From a checkpoint of a small image-text matching model.
Model: 32-pixel images, encoder arch swin, encoder norm layernorm_no_bias, encoder patch size [2, 2], encoder depths [2, 4, 2], encoder widths [64, 128, 256], fusion encoder width 256, fusion encoder layers 7, fusion encoder activation gelu.
Rows from block 3 of the fusion encoder, named by matrix and row number. Rows with one number belong to one attention dimension. Each number is 128 + 24 x the weight over its row's rms, rounded and kept within 0 to 255. All counts start at 0. Numbers have three digits each. After the name is the row's rms in percent of the matrix's.
# q: cross-attention query (fusion_encoder.blocks.3.cross_attn.q.weight, 256x256), inputs 0-85
# k: cross-attention key (fusion_encoder.blocks.3.cross_attn.k.weight, 256x256), inputs 0-85
q.89 106:127143124179148148121097145104095153143112118137109160121123112137111102116133109170121081123144164117130160179177166139096107163099149113139124146147180089147102159134146092108126090147174149124114138136147122120165158118116126115094079119121092107138144111
k.89 105:096127163108132118156136127136189134105062081104088124123148120157124142126139107157111104111103134114100107171134127113129140135111148107175125099120087127131108094141168105099125117150149143105118113123141162105124101137107175133116133102132109154142182089
q.90 096:152088138124144135137105102091112120154140135127138145170136109152135110121120137161141167128084127105184115118150130142140152148148106183108104136111183158149098129129142080105150170104119096165149118154116130097122137107136144120100121078142156161127105149
k.90 095:145151102170135117095106095161152131098151135140116121135123114129124145087149128133130098156176117186164133118126082112150131108120131141110126158142163185143125157163160149156141160130110115151113131128122154104126115129091112130139134111172091121149124144
q.91 108:124093109152146155145119175128111117128127126149140160148101154109087112151111144171116130148170111149127077161155133134121170108127154132094131173097158068128143125132136116081090122086179126127133169150142129126157103154120073115112054122150151097117128149
k.91 120:143147149123165065116099145127127187087108079107150155116127150140150141113150102142134148167144151100093142176131146118127152168142130120130113091115119137118122097135170139148114108110152132122123120132106149083152159136112109137136146089108081159115172126
q.92 091:138124095155085116145107124122111138107148090122161156126141127144110152146169161130138119090127119107121128107139156136091145132160135154124137123111108122135148134160109111162168153157149105137178159157148148123124148183157125115126088110136081176112136092
k.92 090:167120131140096110135137130121135192117098134119125124147137137091101163127157153163123111119080114135160128089127112090105086113153105148133125133141077126112121147166115106134158122162104139132147128139113135177127103141154123152108151126138119154102146122
q.93 093:106129122123123129135109116138102128159134138127097111118077156091069109135127148147121149152121179124123146135108132112110145120135070089101108146134125103100083113146125152157151103122121122133155099129160130097130166095146120140130114070138114106146089115
k.93 098:133148167118125148113124134128119133079119094159117159107162136111120096098126155077157149148128118127189120113103061136144166191146073141087125168101116130111152111141090117135132165104177141133114128099157127131156132112186092112169151158131125105123109122
q.94 102:130128119137114153150163119114148107133132133106136154127090128163116170126125144135115141084109133169108123123111112110117175111164116146158108100180167120157127156109140134142108151126135065132163114156113176114117133125123135170074086089096119105167126173
k.94 105:157160182114118156155128126179042134136156152107131121142128153139157150093104142135179141120163104129142108087105125132132103124154138111152134167143129134107144141120143135166151126108159096159096142107150163150176137088169100089130155132151120131097067101
q.95 109:071105134146139120123102166113113125122078165105117098146152132131097137133117148099111109119120126088137142206139128179117094104138126115110103142156144174160121114150176101140124126131114134127123086107139123117096114122096102104124091161122080187140120134
k.95 116:140125135095124147138141152093158119096153092115102149176117138115153131120068141129152132133139070156136121075149115128131115158093148099102146084141131150124098107115146130109123107082132111125150111123134135136107134141106150101154112165125071159155101124
q.96 096:087135131143136118153142157153135144107113125128146144108131162108174108119135087148116137141071125120148176172149135130094116136081131122101133194154153142154117093148142120095101135116170134147168163115128117123086166162142100098151128126140123114116123089
k.96 096:149160172177141118137118091131121114126160148105136132133124125117154140147104107146127178104142129160140140140141073134133093132097102130129153153171143107077158123118147110159124084148126140101096146111127122093130163086136123146133181118095117123105160134
q.97 099:137126121140155134127143087105099097132160085120109087111139140125162088149122125104130107127116117172119164123090105122150122115111158116123100094138099125110154109153162082139148125122134083155140130159107128109122087112106156120148136138119109140140127165
k.97 101:110136120118092106130095139136090080104121128150150160110099100154152132114109113110137129124145141134142140157112134141160110174131113133112123092180097157131148160146091110123142139146132133154135130103120113115156127092129092160128133137156130119115101089
q.98 095:130116178092099131154099151142125086181138148187092119136138154127121117095099164099142084118113117117114121129163119114144122104103152111109150093163149147166123155123151163151137128171126104142131139122183106158122133123104084144098155110159115126110157098
k.98 100:136118106133091132126140112119132143115140089129121117126098109118143149100101111122118108136126129098132168096146123163117112128089153130167149126114142091106119178110150081152139110124147124183150161124124107132146107111122134136118110109124138151141146170
q.99 089:123114134100127108128105179140172133083083148147158101134101137176134124143135160090133115128157124161145120138144142133124117143141113068122098176125139078132140072119139136083125127144150118088114128172102138135112089145114114102156123112116180124142133107
k.99 090:135117181131144143113150161187180083105097127126116164132134101136120104130113096133158157100159116108148104160118119108119112113129121112123180147126132106153099126153097101151084130104154145160114124086139174153103154141098127094118131119142116149115118125
q.100 098:129133103161098115108123082123129137164148100162126119129118123146143144083196111189111148134066114156144111122114115138140127155154097115171142085170095145144123121094174096113135120147109120097123158143147124112134142133137154092154110183127159116102122141
k.100 097:119155083121136077101135141116071155121119119162125154102157135140144124111107128115123091154172094114161127076177119097096083163133149142148111110112121147129132126140116106118125099159145122095109115119098138113127081087104133168167119121155110125157106110
q.101 100:159180128121124136130123160133124124126165174143137115112136144130140136125129130112107118143092135093107116147113130117147137124124131107124141146112119151127114162136124117064166130112115165127178114187150151132089199157173092106086088125131154133118130120
k.101 089:084138114131084135138145107176142096105094137103181130135088114133140127086111118179124149126091151156099154087143111127047130128140140102118174112115108119177116137117101118155131125142120148128107119106143159086124131112104130144106132094166135154155137131
q.102 092:113115165121080146122121148102102141062136126112122162151141128101170153149124092145105128162131144099153120127137120094133146127150110111097147155089136117090126139136135131114109105099199146103185092087155116108094155169163143144136115113108138098136124106
k.102 094:140157115153146136123139111128141145104118109105171157134122111119074176137156095141141148079081117160124144142114123133097166143091145136146097155128116103126127136127143131154125141173139141105093100120115117171140100154111065104144148120093151132115137114
q.103 102:113137151114154162148143102139148113158107165164106091151127155139138124108121143147130114125097111133156099130107064125099121121133101108146093121144136115114117101127128066121121141141131141142150145126115153137137116171119149120137152128101129154119147111
k.103 100:132146137083089136138154131101065156140142149148117163109183124149149162085107117128122121164111120145140146119128136096145062128124132093156109113124143131135126109162137104105127127083142125180096104107122143098152071088140114171155151122125111136142145111
q.104 106:152109107113135151092163109131110119141122137093098158124118111133128121119131146161110169151131151133166149139127102165120126148138083132164148165164139144099117105115134125079159099147103148138158142105128152124152124132116093082162111104103134123159088146
k.104 105:139128116119110136137139150109111162153120120118140100135198156127142088074139116118145118099128135170181118116108132110159125109151132154165122118125145138134118110139149152141110119148084120073130087131111131174105099109131187129147139123089081142168110157
q.105 101:133112092099130135092102094139154123145147133142108145128061126128116122101128124096077106134123080157135141125112163118128130124153157135114155121095103161149122165161081167154149092143157103135141121105186136151150125102101145082149074161191129110128130097
k.105 098:143157102148099122093117131163123107120147106070094112135136178104100129136125137128098113144100114164142156151121100121115114124174082116107096107117121176168096130138158102130155154109138084138103151093119117123126139138124104127119088108139133093146098149
q.106 105:116104142134112140132153102110134078121141071138125124129155148139143195101108096136098131144102173117123156130131087146148146150145123130122131120131149142145128145110095182115161090153113122098102151091163109145127104170118126099118124148146114135107139147
k.106 096:085167119141135114136104194151113152113087149118148100144108130140073125118113105133120129142119169148128123119125100127126130168127090103119062105141122139157125127128134133175150155141127102100130130118129090165124150133147157118165122130114094101148118131
q.107 098:100120110145116121091109116089090135125129129089115124151109143152154129136138156140116094157124148158134101145115113122176074135088158127096122114112099145143127138103106121119091161094109135131125139100122128138089120153167103110116111110141156123141116117
k.107 097:122134133166128107107115160175129087091104108119139109150147137100096144156167159120138129109138105131152124124102113160131150152144146149119143130109128107102138133113147133112170141114133107078121132127108131115154173128130093184129170124148131107113135114
q.108 100:116110123109090116136172147137165090109094126091169138140138115131148142155106138137123121158195147156152111091158101153146145106133118174139125163104141106090156106134117138134153110106135155115135131129149104145115117158161082127151103110094154138109143131
k.108 097:155164120214141173148090142178134073110138125138117134123111157097125140110186129133167147122139139158136063164095140133121134141162111107128121141136135140136141117137160166141112158120166175085130130107148149163128121116128093131139164134124121132131083153
q.109 103:116155125123138076130139090147146143100102112118129158146109112103132148129147154132125121101109171114117151153147136139063126143100123135118128135124155143122101107142123081120118109148110146123123161099113126105094125179141092105149171106119129138159123101
k.109 106:118083097139158130153077113124104149142132128141084145142099104154149160126155153082114140114143125157107108144127147120128044109103112135100136115117096135086167118096123131172115112150135168129089158118110064182116151131132179109139140122161110096086131124
q.110 093:109161166117109158159129141155171153110111165117125107129157109114095124089127109101120168129100108141135164107103106080130151115124131085101144125131109137131108135128096113103145135119116101077152146167096116168110150164075124102094128094145135119115144109
k.110 100:132115116129122176133142122169100152158108123117137090121110084102160138128097123104137137070084123152113117138106091101126151132118078128127107143158135092135125124125127099124147159097179109148129088094124141155113068163102156110146098140141117130111149133
q.111 093:120122132154083146174136137117162149164132128166137110078153121151147121094095113139137139113086111124100119111127105092149159122182110135130137128136117096126127134153196116167076103074190119175108101132086101118115126114140136156166130162135141158111121155
k.111 095:157149108124141086129122116123107152083152095134123149138125109097138112202125132087136189136092162120157183147183157133137124123069113150168166107202153111144107147130136139101133125122157135124141133123122135102114119111101104122143139089122166136093136152
q.112 107:134139115089123145165193126142141103131114098130138139139085121136116093091117111136105141159104111122107153107110132120142129131182143109129146165137073110162173107126138117116126171136117138165188136130103117174123129178114096100125111136158097122111085140
k.112 094:124143114086120137117114116146141159094149142122167136138136116148136101130148124094110151111099112102207137123133130102123113167151124115161133138131118146154124139177172115144147145149151106112127130127122152151110136105110095108176130107136112161139141144
q.113 103:149128158088153135128110120102126095145139100157115163106169141127126088151117103136132088099185117086140120098139156122150119131106129139104106128121155102110125197128144111099095142132126152139134176129102097157169153141137172099088128114092160131166110141
k.113 095:141151090095156117139133098118074139155118144135101190176101135130124112151121135107142128110142080139169118090113151132105114150147103123089112136096134101081088171111121143132124133121152105144118112117153131157104115126112149114108125122100132150131133120
q.114 094:153129180108114142135165137076170147167092117123159086127129142165121103153142131128131146132145134129119120159104112088181159096165125146099075096134106110115118122125085168073125168104142098137119134102079120111094168120142151148156101122143133108123135125
k.114 093:129104146165155109149166121118087131138103149128136110155156126104088078163112108120158144140104144123130180110116154096165175105149146122160103193121181103083151104143128117110123153097155145162094143171095154100101123121141073164137144103127124166091145138
q.115 102:144161098130154176128122096120103155158160090071130121142128130079132130124106115150113103138135150131136131094101103120152127123117159131127119117151139127121095158108122122086140103137123111112180145171118121091120128164150121151165099099114117133128132084
k.115 107:098126141108111123137116110170119166100104138115110131134129096133139121116085155119120113092130126095096126114099136128150140123064104095143115114162118118127123116099078139111147146131128108077083117146124123121130121111145115122157094143107125102164106079
q.116 103:112142100088116144131156116122125123174140111146108144119124168142111059144096142101091161137179105127143076114115117121132156169130120108120152129174089122142131161101075138125173118116146139144143147108093139096124131161165137109116096091107140172116141140
k.116 107:094155135135145137121127113108094135054102141093125109114128159150148114089163134139146134118078161140107165129099135095086148107143101143131111128148146164130135148132109126134138135152118103107147113143107158169089081072141132163154135103113108150162139165
q.117 106:078095160152119135148123103117141124141138114149140144095178147091110110133151134165149163093082087143144110132103155135118142119117078096113101095158131126121143113146134078098120116109103146171141120188128132099073148146125124110155123125107125132138103136
k.117 103:164140136150133158111116129143119141159111130185122117135184103117149167124105144136163127074093130146129104117124182130102178135102099118130132127149148120106099080139127117124117162145116135126152150122127127128167108155136161117118128130125156098141137115
q.118 108:079122196152105102106119118123085150122136103181139138143154127112112128101115147139175155128080151131115148154090133126118113140131099148108118105111088130172139163143122148090134153167127145150140134104130154119118148153129117093112118134135134164174155139
k.118 095:150138159142115159120132096156090105102088143174119128114154091106118131173130139129115140090154112156117116112109162133154163124147086129134092166129123105134103108169110137161130086129109137124106128141154146115142098147120150121134105122164132126096105133
q.119 108:069102175118140132144118106133108122155120114146118110113104121113155088114114074126105114159133111169167153163130123113106120128122132096117148128163146145161117137112170143107108129137106168112113187134096145113105153152131106119116082118151148095171108119
k.119 101:147083125131126085166129084162116154138161081106088129129131103144133131208117129116093100112117087115172117139138105136127101122134145131142108167158110145109169138132103072188152108147069122129070152154129120100163098152110136104152153118130185129127109154
q.120 104:110106176158128075135136139156147081100126115142127091115111128120077081154122133115114103141115119124118133147127100121133119145178153121140143171149097117142117127132130125125130165180144129164154152117117144123150151136156127158146142163108087124136153125
k.120 110:128122100123103169127120123101106157128163120152137173114121082110204155099133141097054110103143137109136145145126095130140130135106097164128143120137098123113137126159144120138112120121096128148157107127099106094146119136146110141164126146163157170130086169
q.121 100:049087127122134096124081138142158115119132153098146132124135131091117150121149124152135155113121171120134112135137143164097117119110092086115117161123123116112133114122085159119159075124103137118117149130125126120119110125118102113121133098159104149104168102
k.121 107:128160131117165146121165157130165115135125157112099064136167167129092111101113103138167123139121142155089095088162144106145151112137103099133105129119139141156116119171146189136115134141126114138147141119150134155110099174128162117143106140103105168104118124
q.122 103:091146117125101142150155158132086048094130150081129091100112142116136135145103117139081134141129116103075128139137119122200126113180204121149133133108137128130101114118143129119133148096139104129123154113107090114137144160131119112103122140147120167097141142
k.122 108:118117115121102124168075162083146118094131130089159155154170108119113118140099126124152100149157142101152108120086096123124121135089122100123153157123142136144140159116154143134169137150137117092109155133131107171127168101091081166166147139144139148122109088
q.123 092:150107154098121119110135161132162094098114134101146102130124172142150155116136128142131162155132089148099157162099081117120144168110127115121133113154103134136124128105116172136159119177119149134145080119119153169149199154159122180158082169139105132167143130
k.123 093:084152083137052147139103141152168144167111118142137097150119112137127080105144069100168123145101146141154128078070073108137155161110142099145139116141145109158138135092098154123107129151105090149119122126163150114122128172125141129137087113107092140107131132
q.124 098:103101111132101149137138129083160104121147132116133136143124132097129127104131115142078131155118136143133151113129131134151118103140137132129142138143102145123128125109129092123145159110147125131117142085124149122138105127120113159105153124147138126114079128
k.124 097:095134101109131121131101093131129101086159123083049144114109135108110129154129140066086151141154134158118135106155120136138096115168119131133090112155130129155132160132100167117162149131160153122133139136127128147135094134089140179195114123112162134150111112
q.125 091:177145119151135121147139117119119100138105078137113154101103112140155140086096157136138116156119129130113114136147132151113112096103107153141127113122135136120118144109144097178131143083123134130114137126109128091115078142166083131106112100140127131149130180
k.125 092:126111175092165104132104111159148127088126125122106120114151163173125121159151132114125153151096176115107135175144161123168166134112126181183178149134137137074129119140114132108156123120138135081146156158105153120113120112173124167159154132131129139123123125
q.126 099:150152115154163107137120071116123164121124103104158143118141130136116186104156128149156091112154141138096172125170138139104176147093160137096150105141126143128113158126074113140151114104105121141100093106105172140093147120179154104111111109139113130167137098
k.126 106:151140118093137110107086156142123093161136116116132113150105111135106137139126144108148115104110114137104112148130121154118145176115092111124144117089067127155167076094105166068118171146115095110076127116158131179126139179121110101103131119105109095086184125
q.127 100:141112114105087130118121124157165096079173112115145180131119085105119184111146104107123127111124124132113180138104082129123117117096126145140113117065158120130136134132145126125119094135118166147086127138130064138126156101122115144149110074164107092108131173
k.127 103:137101086121132131147119121127144146115140116114141115132080154131137148114158151093097155104141146138115113146105120112108116136120156158121109086137106098138141167092105156111104113135105125158159140146115119141104113119184173133150095115150105087125146156
q.128 088:132102103122168121121135108126115120132145106116098071102079140123098120125135115166163122136091154159101130150093125142090084100158111141138143140115138140134142125139153121155113094102126145093097113123136169132089115129142088122138117113142156136116085123
k.128 088:170138129156147188117093151124113123130161148135098135156060148118105097106167165113096122139135136122118160107143143141124112195101150142128156087142101163171103140101127149133101101109170169129101139122108101135075105170119126139105126145092143112110148131
q.129 096:120132160158145131130120140133129147146127097129122142132105125119170165150120140107102095118156145100136139138126127105148158086146064130146108127082131131165121126150085095129139147148140124156184109190113133108114173133088108176109155110096129151187132150
k.129 095:155120129082122112171117145131140136137129108122179115138162148102146129121092147123121133118134110146119165070138097121169171128146132121126150142152123110167111108091142148126081154160133153129153134079132118139137120143132111086129139175127076123155119136
q.130 086:117115104127146148158175116193119056159097103130094060150117135125145118089116169107140130110135051114112130101102093116150129140134104081156116144143126160144145121130095163129131143127136151142137124145125152095146105143126133157142177140136134164203128166
k.130 091:130159130165175107150109119171122120143110131113113150134136126093178142097107103095154166082081136114130146139122160131151157113107094123102126157124153157124117119109113133119116157183156142110148119154120070128153067130101173127139130115120113152073128146
q.131 104:127093178147116114102129095175157084119118132132125137176170119107159138106068166142124098143135136160107092118146143160112130091106105123161145149109111152119142165106117179095122150127127105145114156147124091114155152156124122122109128133144135144154134117
k.131 106:107082100144122083155177112156147136119138151130141127127178096103137078152143113115128139128141123115165162113088128140126159135120133172111122065135133113134116148121121104119140134087144104114139134128124138120150137116086119157128138153138156151154102100
q.132 097:130147147124195093155118137167069116095148124125154117140123144120144159102075137125134109135119101139128169135134103096136156120130148110098160123139115076103144112134098167121136130106152142133123131141124082159162155165143126103129193132103146144166121155
k.132 109:091061116147097143141155122121120127161121183153118115109156087131134085117128064126155138117118126118136125116118181144168132143126150122092095159145104085125168132148113140109126160134180120110156127148117182128147115073111129133095156177129089118129130132
q.133 103:123097116152131100141115114170068156101102161150151141124170118120120093142130149149118127147112125123157108097094134109159146162153136114136120114162112122106112096137126116135129134108130156148130150122160139126117145118143135143100136168081159137156081088
k.133 102:120096141150160122118139113161104108140093160163116107151121081103144176136116134151115119169107136110118110157118137120117144123132112162152141132162125124139171118151086138122170094134147110096116169114126156114152135119118159178153133138111128159110141121
q.134 104:127132120132127117128112144158157080155147123140118119135106142148134113169152136111125095109152113129098074145153081156094180097118148130143123138160142128119119158084162203099166136126139160125110143133125144103137121171094068085133115141123134065134101114
k.134 097:139087101128096099134118132169139134113097160120121099086102124133149159135160124138132086080128100092102130141150121148088128139114086156114159098152150167128116188124105100156144129125155118176114071160115130159143116162120146140126078139113153087136106130
q.135 104:150106152113108132141152151150100113108152102133114116151182091162150099123140157109120093103135034142131119096133111157158089117108127084113108161104159132134114128146094125142127115158132090126165142135097116111134087129155108112120126153117120118125158124
k.135 104:145154082117150157172101131162089127113132137098123133163109134118158129123138157110148131140057127110158155137115127116133139091125090109099135153163153155098134153084140158165120142113073102109141152146147083138118110159142132134115096137141101138112097115
q.136 103:120124095127155111159107109136134143094137125116086159127134076126106121099113142120134119133135101125142148120153099134093125116136137116137113129085097166124157139134136109146155150163085141124104091109127145140154156127143176075125108095111092132143112146
k.136 109:101122126099139097109116123103118144098092126124185143126151135140120110131117149144161181114121108090165156135096114115120150144133126150108158128102116110072110122138111134132136119123108141112114171116091114136151160118104103138120110101154144144117119144
q.137 106:145203143130142152167145127136198141125109118172114113115115134130112102103128089160143108157119123154142147131138114113155129157119160138108066109159106091169141081148144124077137134099155101139093170175138149167141086091136167160124091145152110122126158142
k.137 106:080121149159160105131129124128099134127109120102157164118116144171133130116133132115164123136145157129131133127106093140110139124170149138100078143107142110109157096148103129142123123133143115126133137155117100124157157117096137136142130108125093118111095187
q.138 096:157145149066118099115130100101118117162110093123130119148180143145111136137112130126146153086177154121154111154116146175127141161111120166130154154128122147126122172154167135130120151116079172168150135150137142140133125148089146121059080114112147142175139063
k.138 090:157157131128128114137124145200131094086103157116102113138122119105138138080099158163107180079094096139148154141126135145153133103155118113137140092138135116095119115110157167122107143113126101074145156105178104124080124126083171156104123111119161135166161138
q.139 098:093132127082118102115136154149108165127143171127130141098124150129150144148151115089171094106153125133128138144114127108121126130151147131139113201122141088133094118118107154117142147123160154097129138125101121136120138135164146102164134119075154149154159142
k.139 098:152124142132098128169128102098138131131100094101120126098134093117139083106113101117124133120110124160118117117106182153125115125117191090128120153168122113116124146120134163106156161059147131123108120140088158154136163117127105134128155131116152134121108140
q.140 106:151173175128140094124123164132177135099103125142147106111129118143154140096117140134117087134120129160122159142120155142096130074123178122121129174135128083141140182145155121143106080179128138084107112071109106140165104142100163133108136142118139097139112152
k.140 105:149090148127081157131128168109142140130148170138137142110106104154133132149113143126131139123107135118136110140118119111173143141126154117085142134144137106091124104111108169111134128080151101142150122122120141110091120047099113126075101149158108173127121141
q.141 096:123125114118124144131091136076107148099165130141120146135121102138159134162146160150126122093127117124147118110142116127138147107086148153132139165136146108103125125135139095096131157163152130135135157081141107150170154162114105096124089130187101102146107104
k.141 096:159114148107171081132124142111138120097143107111112105171118159127116087160067087137087139120091113128136148148165158159116126108142116140140137072107173113124120147145122114147150189101136133127159186119123122171118137109136144124137090131176106135166121119
q.142 098:118152140114092104129126140091098079096148128139104123090125144151158126119124077146118129130130109197131176128105121074125148113087138168094155147147132117144126140146130122140161114154107167128091101124135154093151085131074100111115094110160112137123124127
k.142 103:165176140165102158125064138123077102115154144148098158094106115121107145138158120121135128176147136123138117111092167143159096134093168101124137155118139162184115126119115152103098089131100105134165111168144104120072139089160111105102119167108096133122171126
q.143 106:123154111099086131156129128115151130129106116125135135143132140124099114115128143083106134118136097072134106125107125118139166138146134109102096143129131137113104123157102135209153127148103137075118104130110119092139169130148133175084090146083109139126136091
k.143 114:112138131121121123114117123163161149184144107141124188111136119136165190104124157137157153103143117120134133135118135084172148071107106093131093156063118113092123127100091144118118112157114145133129118124141123136129130152141085109142143081133118122160132155
q.144 099:115137117091142144115152115103146106103108167088094148190128164162149114121161134128159150108143131142139158113112104125121112138151140146112125185156117147119126122133172142150086118101132117140106134089109108120085133136160121127105131104163161085128135111
k.144 096:132160141141134144139134126093122140100122122088084153129128118121140112122149062146099116159130164136057118165146128113090102164105117139122109089108135100079090143133179119134136132121130127199145125132120133145109113116144125139123154094125164171126104131
q.145 094:130166123123093132158134099170179111139106131084141144108131100133150161167134135105115118137146120082136127139131126125094124155125147114130140128127129151132128118120135153148124120173105116067104135138116117126128122157094168130128134142078159166128152153
k.145 097:165136143139124143156181122120109196164144143186134149102162121120129125130115107120090112090161093111098124186100119140129152103134158075154135165148112122142137105111112157131159094099129109116148136168138152116137117123167146134158124130149119167141101103
q.146 101:131106168130113149125077146153132085172122154093090155153125108110132126141124183149117128147142154130123073094115103115108099136125162189118112169078177163124101135141130155068113122121131119110146119131131139120117169166132068111142138109148107140123107121
k.146 107:120113106132129143145139143091138115141060125081181087110123132118147142143101158112131131161133142143149130078161088148113113130152152146128123131141089144096113118196129114096125161071113090162122114111100140156139145102124087101125122097148136107162100106
q.147 102:118069110141130144154156177141112128082157120107115124132129116115120125164085116128093143116169135154125128104124199152108092122133130082095148126149151159137099130129100094103105138148087094176097103146082097098172136125137126097144159183124127125129109129
k.147 106:132119107093108114157153108135144136160153116094121128138144141138102159077142126129121147120084134118160137144128121111174113155135102116104142111124126130090088109122144125169083139138147136147178177111132109099094081141137130089155123143120173162128082112
q.148 108:154137092151096164158113155135105133157122180132125124085127122161147103144138139137108140100117085066111143118123120100130069099148133128150114155161112125132080117127094156139141175131124198121114142138155141129109097130117120110159154156127143136136170124
k.148 105:161103105099145134092124088101070087053106147147178157115114152082125150111125146106127169132101111097133113135124169155098103164156130159131166138166153118126118175134128139140116111095110100138114111160137144138145068122117113178150126170126163129106136145
q.149 111:102164132154110119123127119121101107092109128113125116127136103095118118151092156128147136083128131142110112137147182108134120150097145132144177121125118135120148136100103130105103054138151096129114134087136122164145109128134117127148135130133142144136148116
k.149 112:148126155111156145154140110151143136172114146113129098136124141169100112089118129106114099139157147128151122125148146129156077100121129136090113148115150141079152136118134087103167139105087090155141146184138144096101110140134121167103123098133107136138085126
q.150 105:070119143166078120109143117176127171141097128086142152188148101131157123079100134116108089105170123147096116131167103159144116124094115149095107180114109133082149101170139136127115114109140131133161166151168124112122161137172144132115150100110134140103120120
k.150 109:121145122101180092138082136137134169112115127127166143102110115110149125150102116111127094106117154161097150126132164106086143120125171157072101131154123130134106135150139128137170140096097157129124145153119163157125156124137089159129111076114109164159133120
q.151 096:113125095097123097141115161116113106126109117099093121152124138155116114139176110144123130100156145114127123134094112151067202098124123182189183106129137108114142112098142106123108088117144128137147092165086177134133123111140119120169130123159124137097108189
k.151 106:147077157133126116101121137131168111146145110125137093093156159158093097146132132107122108160146113100154147085153088161143161154106073173129137167098121128123111134139135112101120112179207137165096135131143128153162170110118166083092149107153149089113107083
q.152 105:138110189137114144118151088176122138132139101108098137157117085113155112136125156079104118116159113093075101146181138156138097182107105104105151148162114128154164154153114151134131140113125136124168136128148120094083156169108109108121139169102137151100136144
k.152 100:126117138098172102095174133114111123133137153141119082094152141106128120110134140169094061100127104081102104137149107145119144101121138116125174130116112085157099156132129093134162138112115089116131132142136151108157099156130105164113096130132118146153152090
q.153 091:143097133153103120125115134119103106117091100151088118142141142095099113081121152114158138106162152120117153138131133115102073148131125115161108097188128144096147151145167125118092117125141156154108078071122150141077155092149130082135119117130099151123139105
k.153 098:122153104129144129155117170110114113101134146134150083131086154147157138086120127103110137133113127137188125121132139131154175134160113143116142099118138133074117116141157105085112151115113151102112094122113122125085117096124148113087137116105187161115134126
q.154 094:093145132134156136107131111119143152145158115092084176146097146106159153172111111093130135113157113154093122131133120142082163135116099099096110113121127171186151136137087113124088147136093117138128099133094124118153144107115112144151149121145178139127093165
k.154 092:169159163123090092107095152169135115132174113111181141129143118130113116112152118122103083151168139106111127136110090096115097174107119120119104100139103111142098148129114089135155113111130104142142140174123095142120101146150135144130129151135123150145097096
q.155 104:122103116134142109152154137139171098155139123112146125099126184175147157110136088114143082158107155102141091108104126087138121137126113122122140133133124151117097126106122175094092136099142109143127104133112102192155117114147114149130092134181147122081079180
k.155 102:088134124193124132099118113140151104120159141177094118117131120175161094080141113113108123144146095146132133132145097163176174166064119100127114129128119125124133134126131116147097159127142188122134104159116123146118165136117136117110137099125125121151141121
q.156 104:142086125122136106149166120138163170130166128115138151155122148154126126128152099130080127114145156165123158130148154179114130170134133115165105118161126146139105140130110133141121156134140152141082083117144093110110119104114146106138144176090176156154148140
k.156 097:135113145075070100147182118099117150099112134130114137126128123112079148129142119143081100073149095140146123133115103118111132150140138133135117122120127095073102180127151092121153134133161118125106073162155155164152124143095142149147110166129097141116112106
q.157 096:131112096137145139128134111149115123142133107121104108123143112121107117151173140171123118132136127120139092091109152132145155152126122145130123170129109139118136127094190141122150137139073094122160104117121133134142098126085108117093100112189160138139127086
k.157 092:118129176166167127155121115166111133105143114077101105126128147106097136159137124159109146121081171148098099142158157112147131178107075137142126131181164121113112133117131124105144115110123116166149115120144131131152136133113194115162129086126145123081175148
q.158 095:114145130172111125093113118158130131154125128146144147108111144121158166140166127175113141154151133087096149094069154077100111074126126169128134113152092133138072102138116165115189092110126121146118139120125112144114105136096142153154147159114157152130117110
k.158 099:143185088102101180138141093123113080109143137109119141169116110103122161136095177115128137129135154168124132127130133123120108152142175133128114092167132120162124160156112139097098091090168134163159123133100148097144103111118121112131111125147158069140141138
q.159 098:115130149086177114120154136120145136134142117139149143113147133117107157125120136109152124166131147106089098147138135139159152136118120112124160125131194150104137174097160141116117115077116145177151166136146149144130139126138122110139159144132125129123126120
k.159 097:105121119144080087138152109191175120115123131139110096114129124155110138082142115104146117108097172158095087132134111103069171138151078106144119127138156101181151145098145110103146121131123143118122124138113160119128122138102135141124110108102152117149151143
q.160 091:141111085138118113138172129130093100083142134146110092146096091108109154151129160123104128168100116137123079144103091159079147139140105147132111142125172108128111126134109137138100129089131121107155125145128102157098141116136124090131113099154141126166132149
k.160 102:100152066127134145108118157135147132088097154091133144112110126111135094118132120161187174136126140119092090085102150159152130102183160131152106135092138155135125126098100120121163117138164119131137115133160138139141152127168103115105102132140144128161089112
q.161 094:072155124122103180156145118157069055167134107149089151166141141125154105115105146082138137117134133091136162119126127140159107126111090136100135110127126109130112128137117109139133069142115162126124119132123131167101106106131155133123140089110125150117152105
k.161 093:132140121151118142123132122123186115194117148187127133151100104154073097109174099116114143117164111159135127138083100134097134152138155129144100121140168130161092151173121156150091129139097141121135128105142148163122120158152099112110146102156121128105164155
q.162 099:125137153144146129163122101146129139129127137112131122130137129118156133153134163131147103140134156169152163083153087141108126137131159109140149076102139121118135129138078112163151147091096162123118126130112071113130149112113139164160110143109116125121134161
k.162 108:158095122172116116159148133114123128152107168074083128097154102148131094140139123164142112090131121132123115063111143112146117130131158118133134101132153106169146153117131128120146107163105096146081120134115134117170117066123144151147149148125105201095125151
q.163 110:141132131143140163139144152143154113113103153114159132161134149131127102110144163101126142143093123153160122076110095138103095119127147136159102159155119129081116125139119133141099188096110096120155120094138154117142187144148115155086135152128146109174124110
k.163 106:132129087162132135087115091145130128096119144133112160107106170116151105183167158128185201088095085097130055118176122111154125111152092118115160128114137164135130111139141143152132062174139114150150121100112163129122136121117119111127162073124141121169148114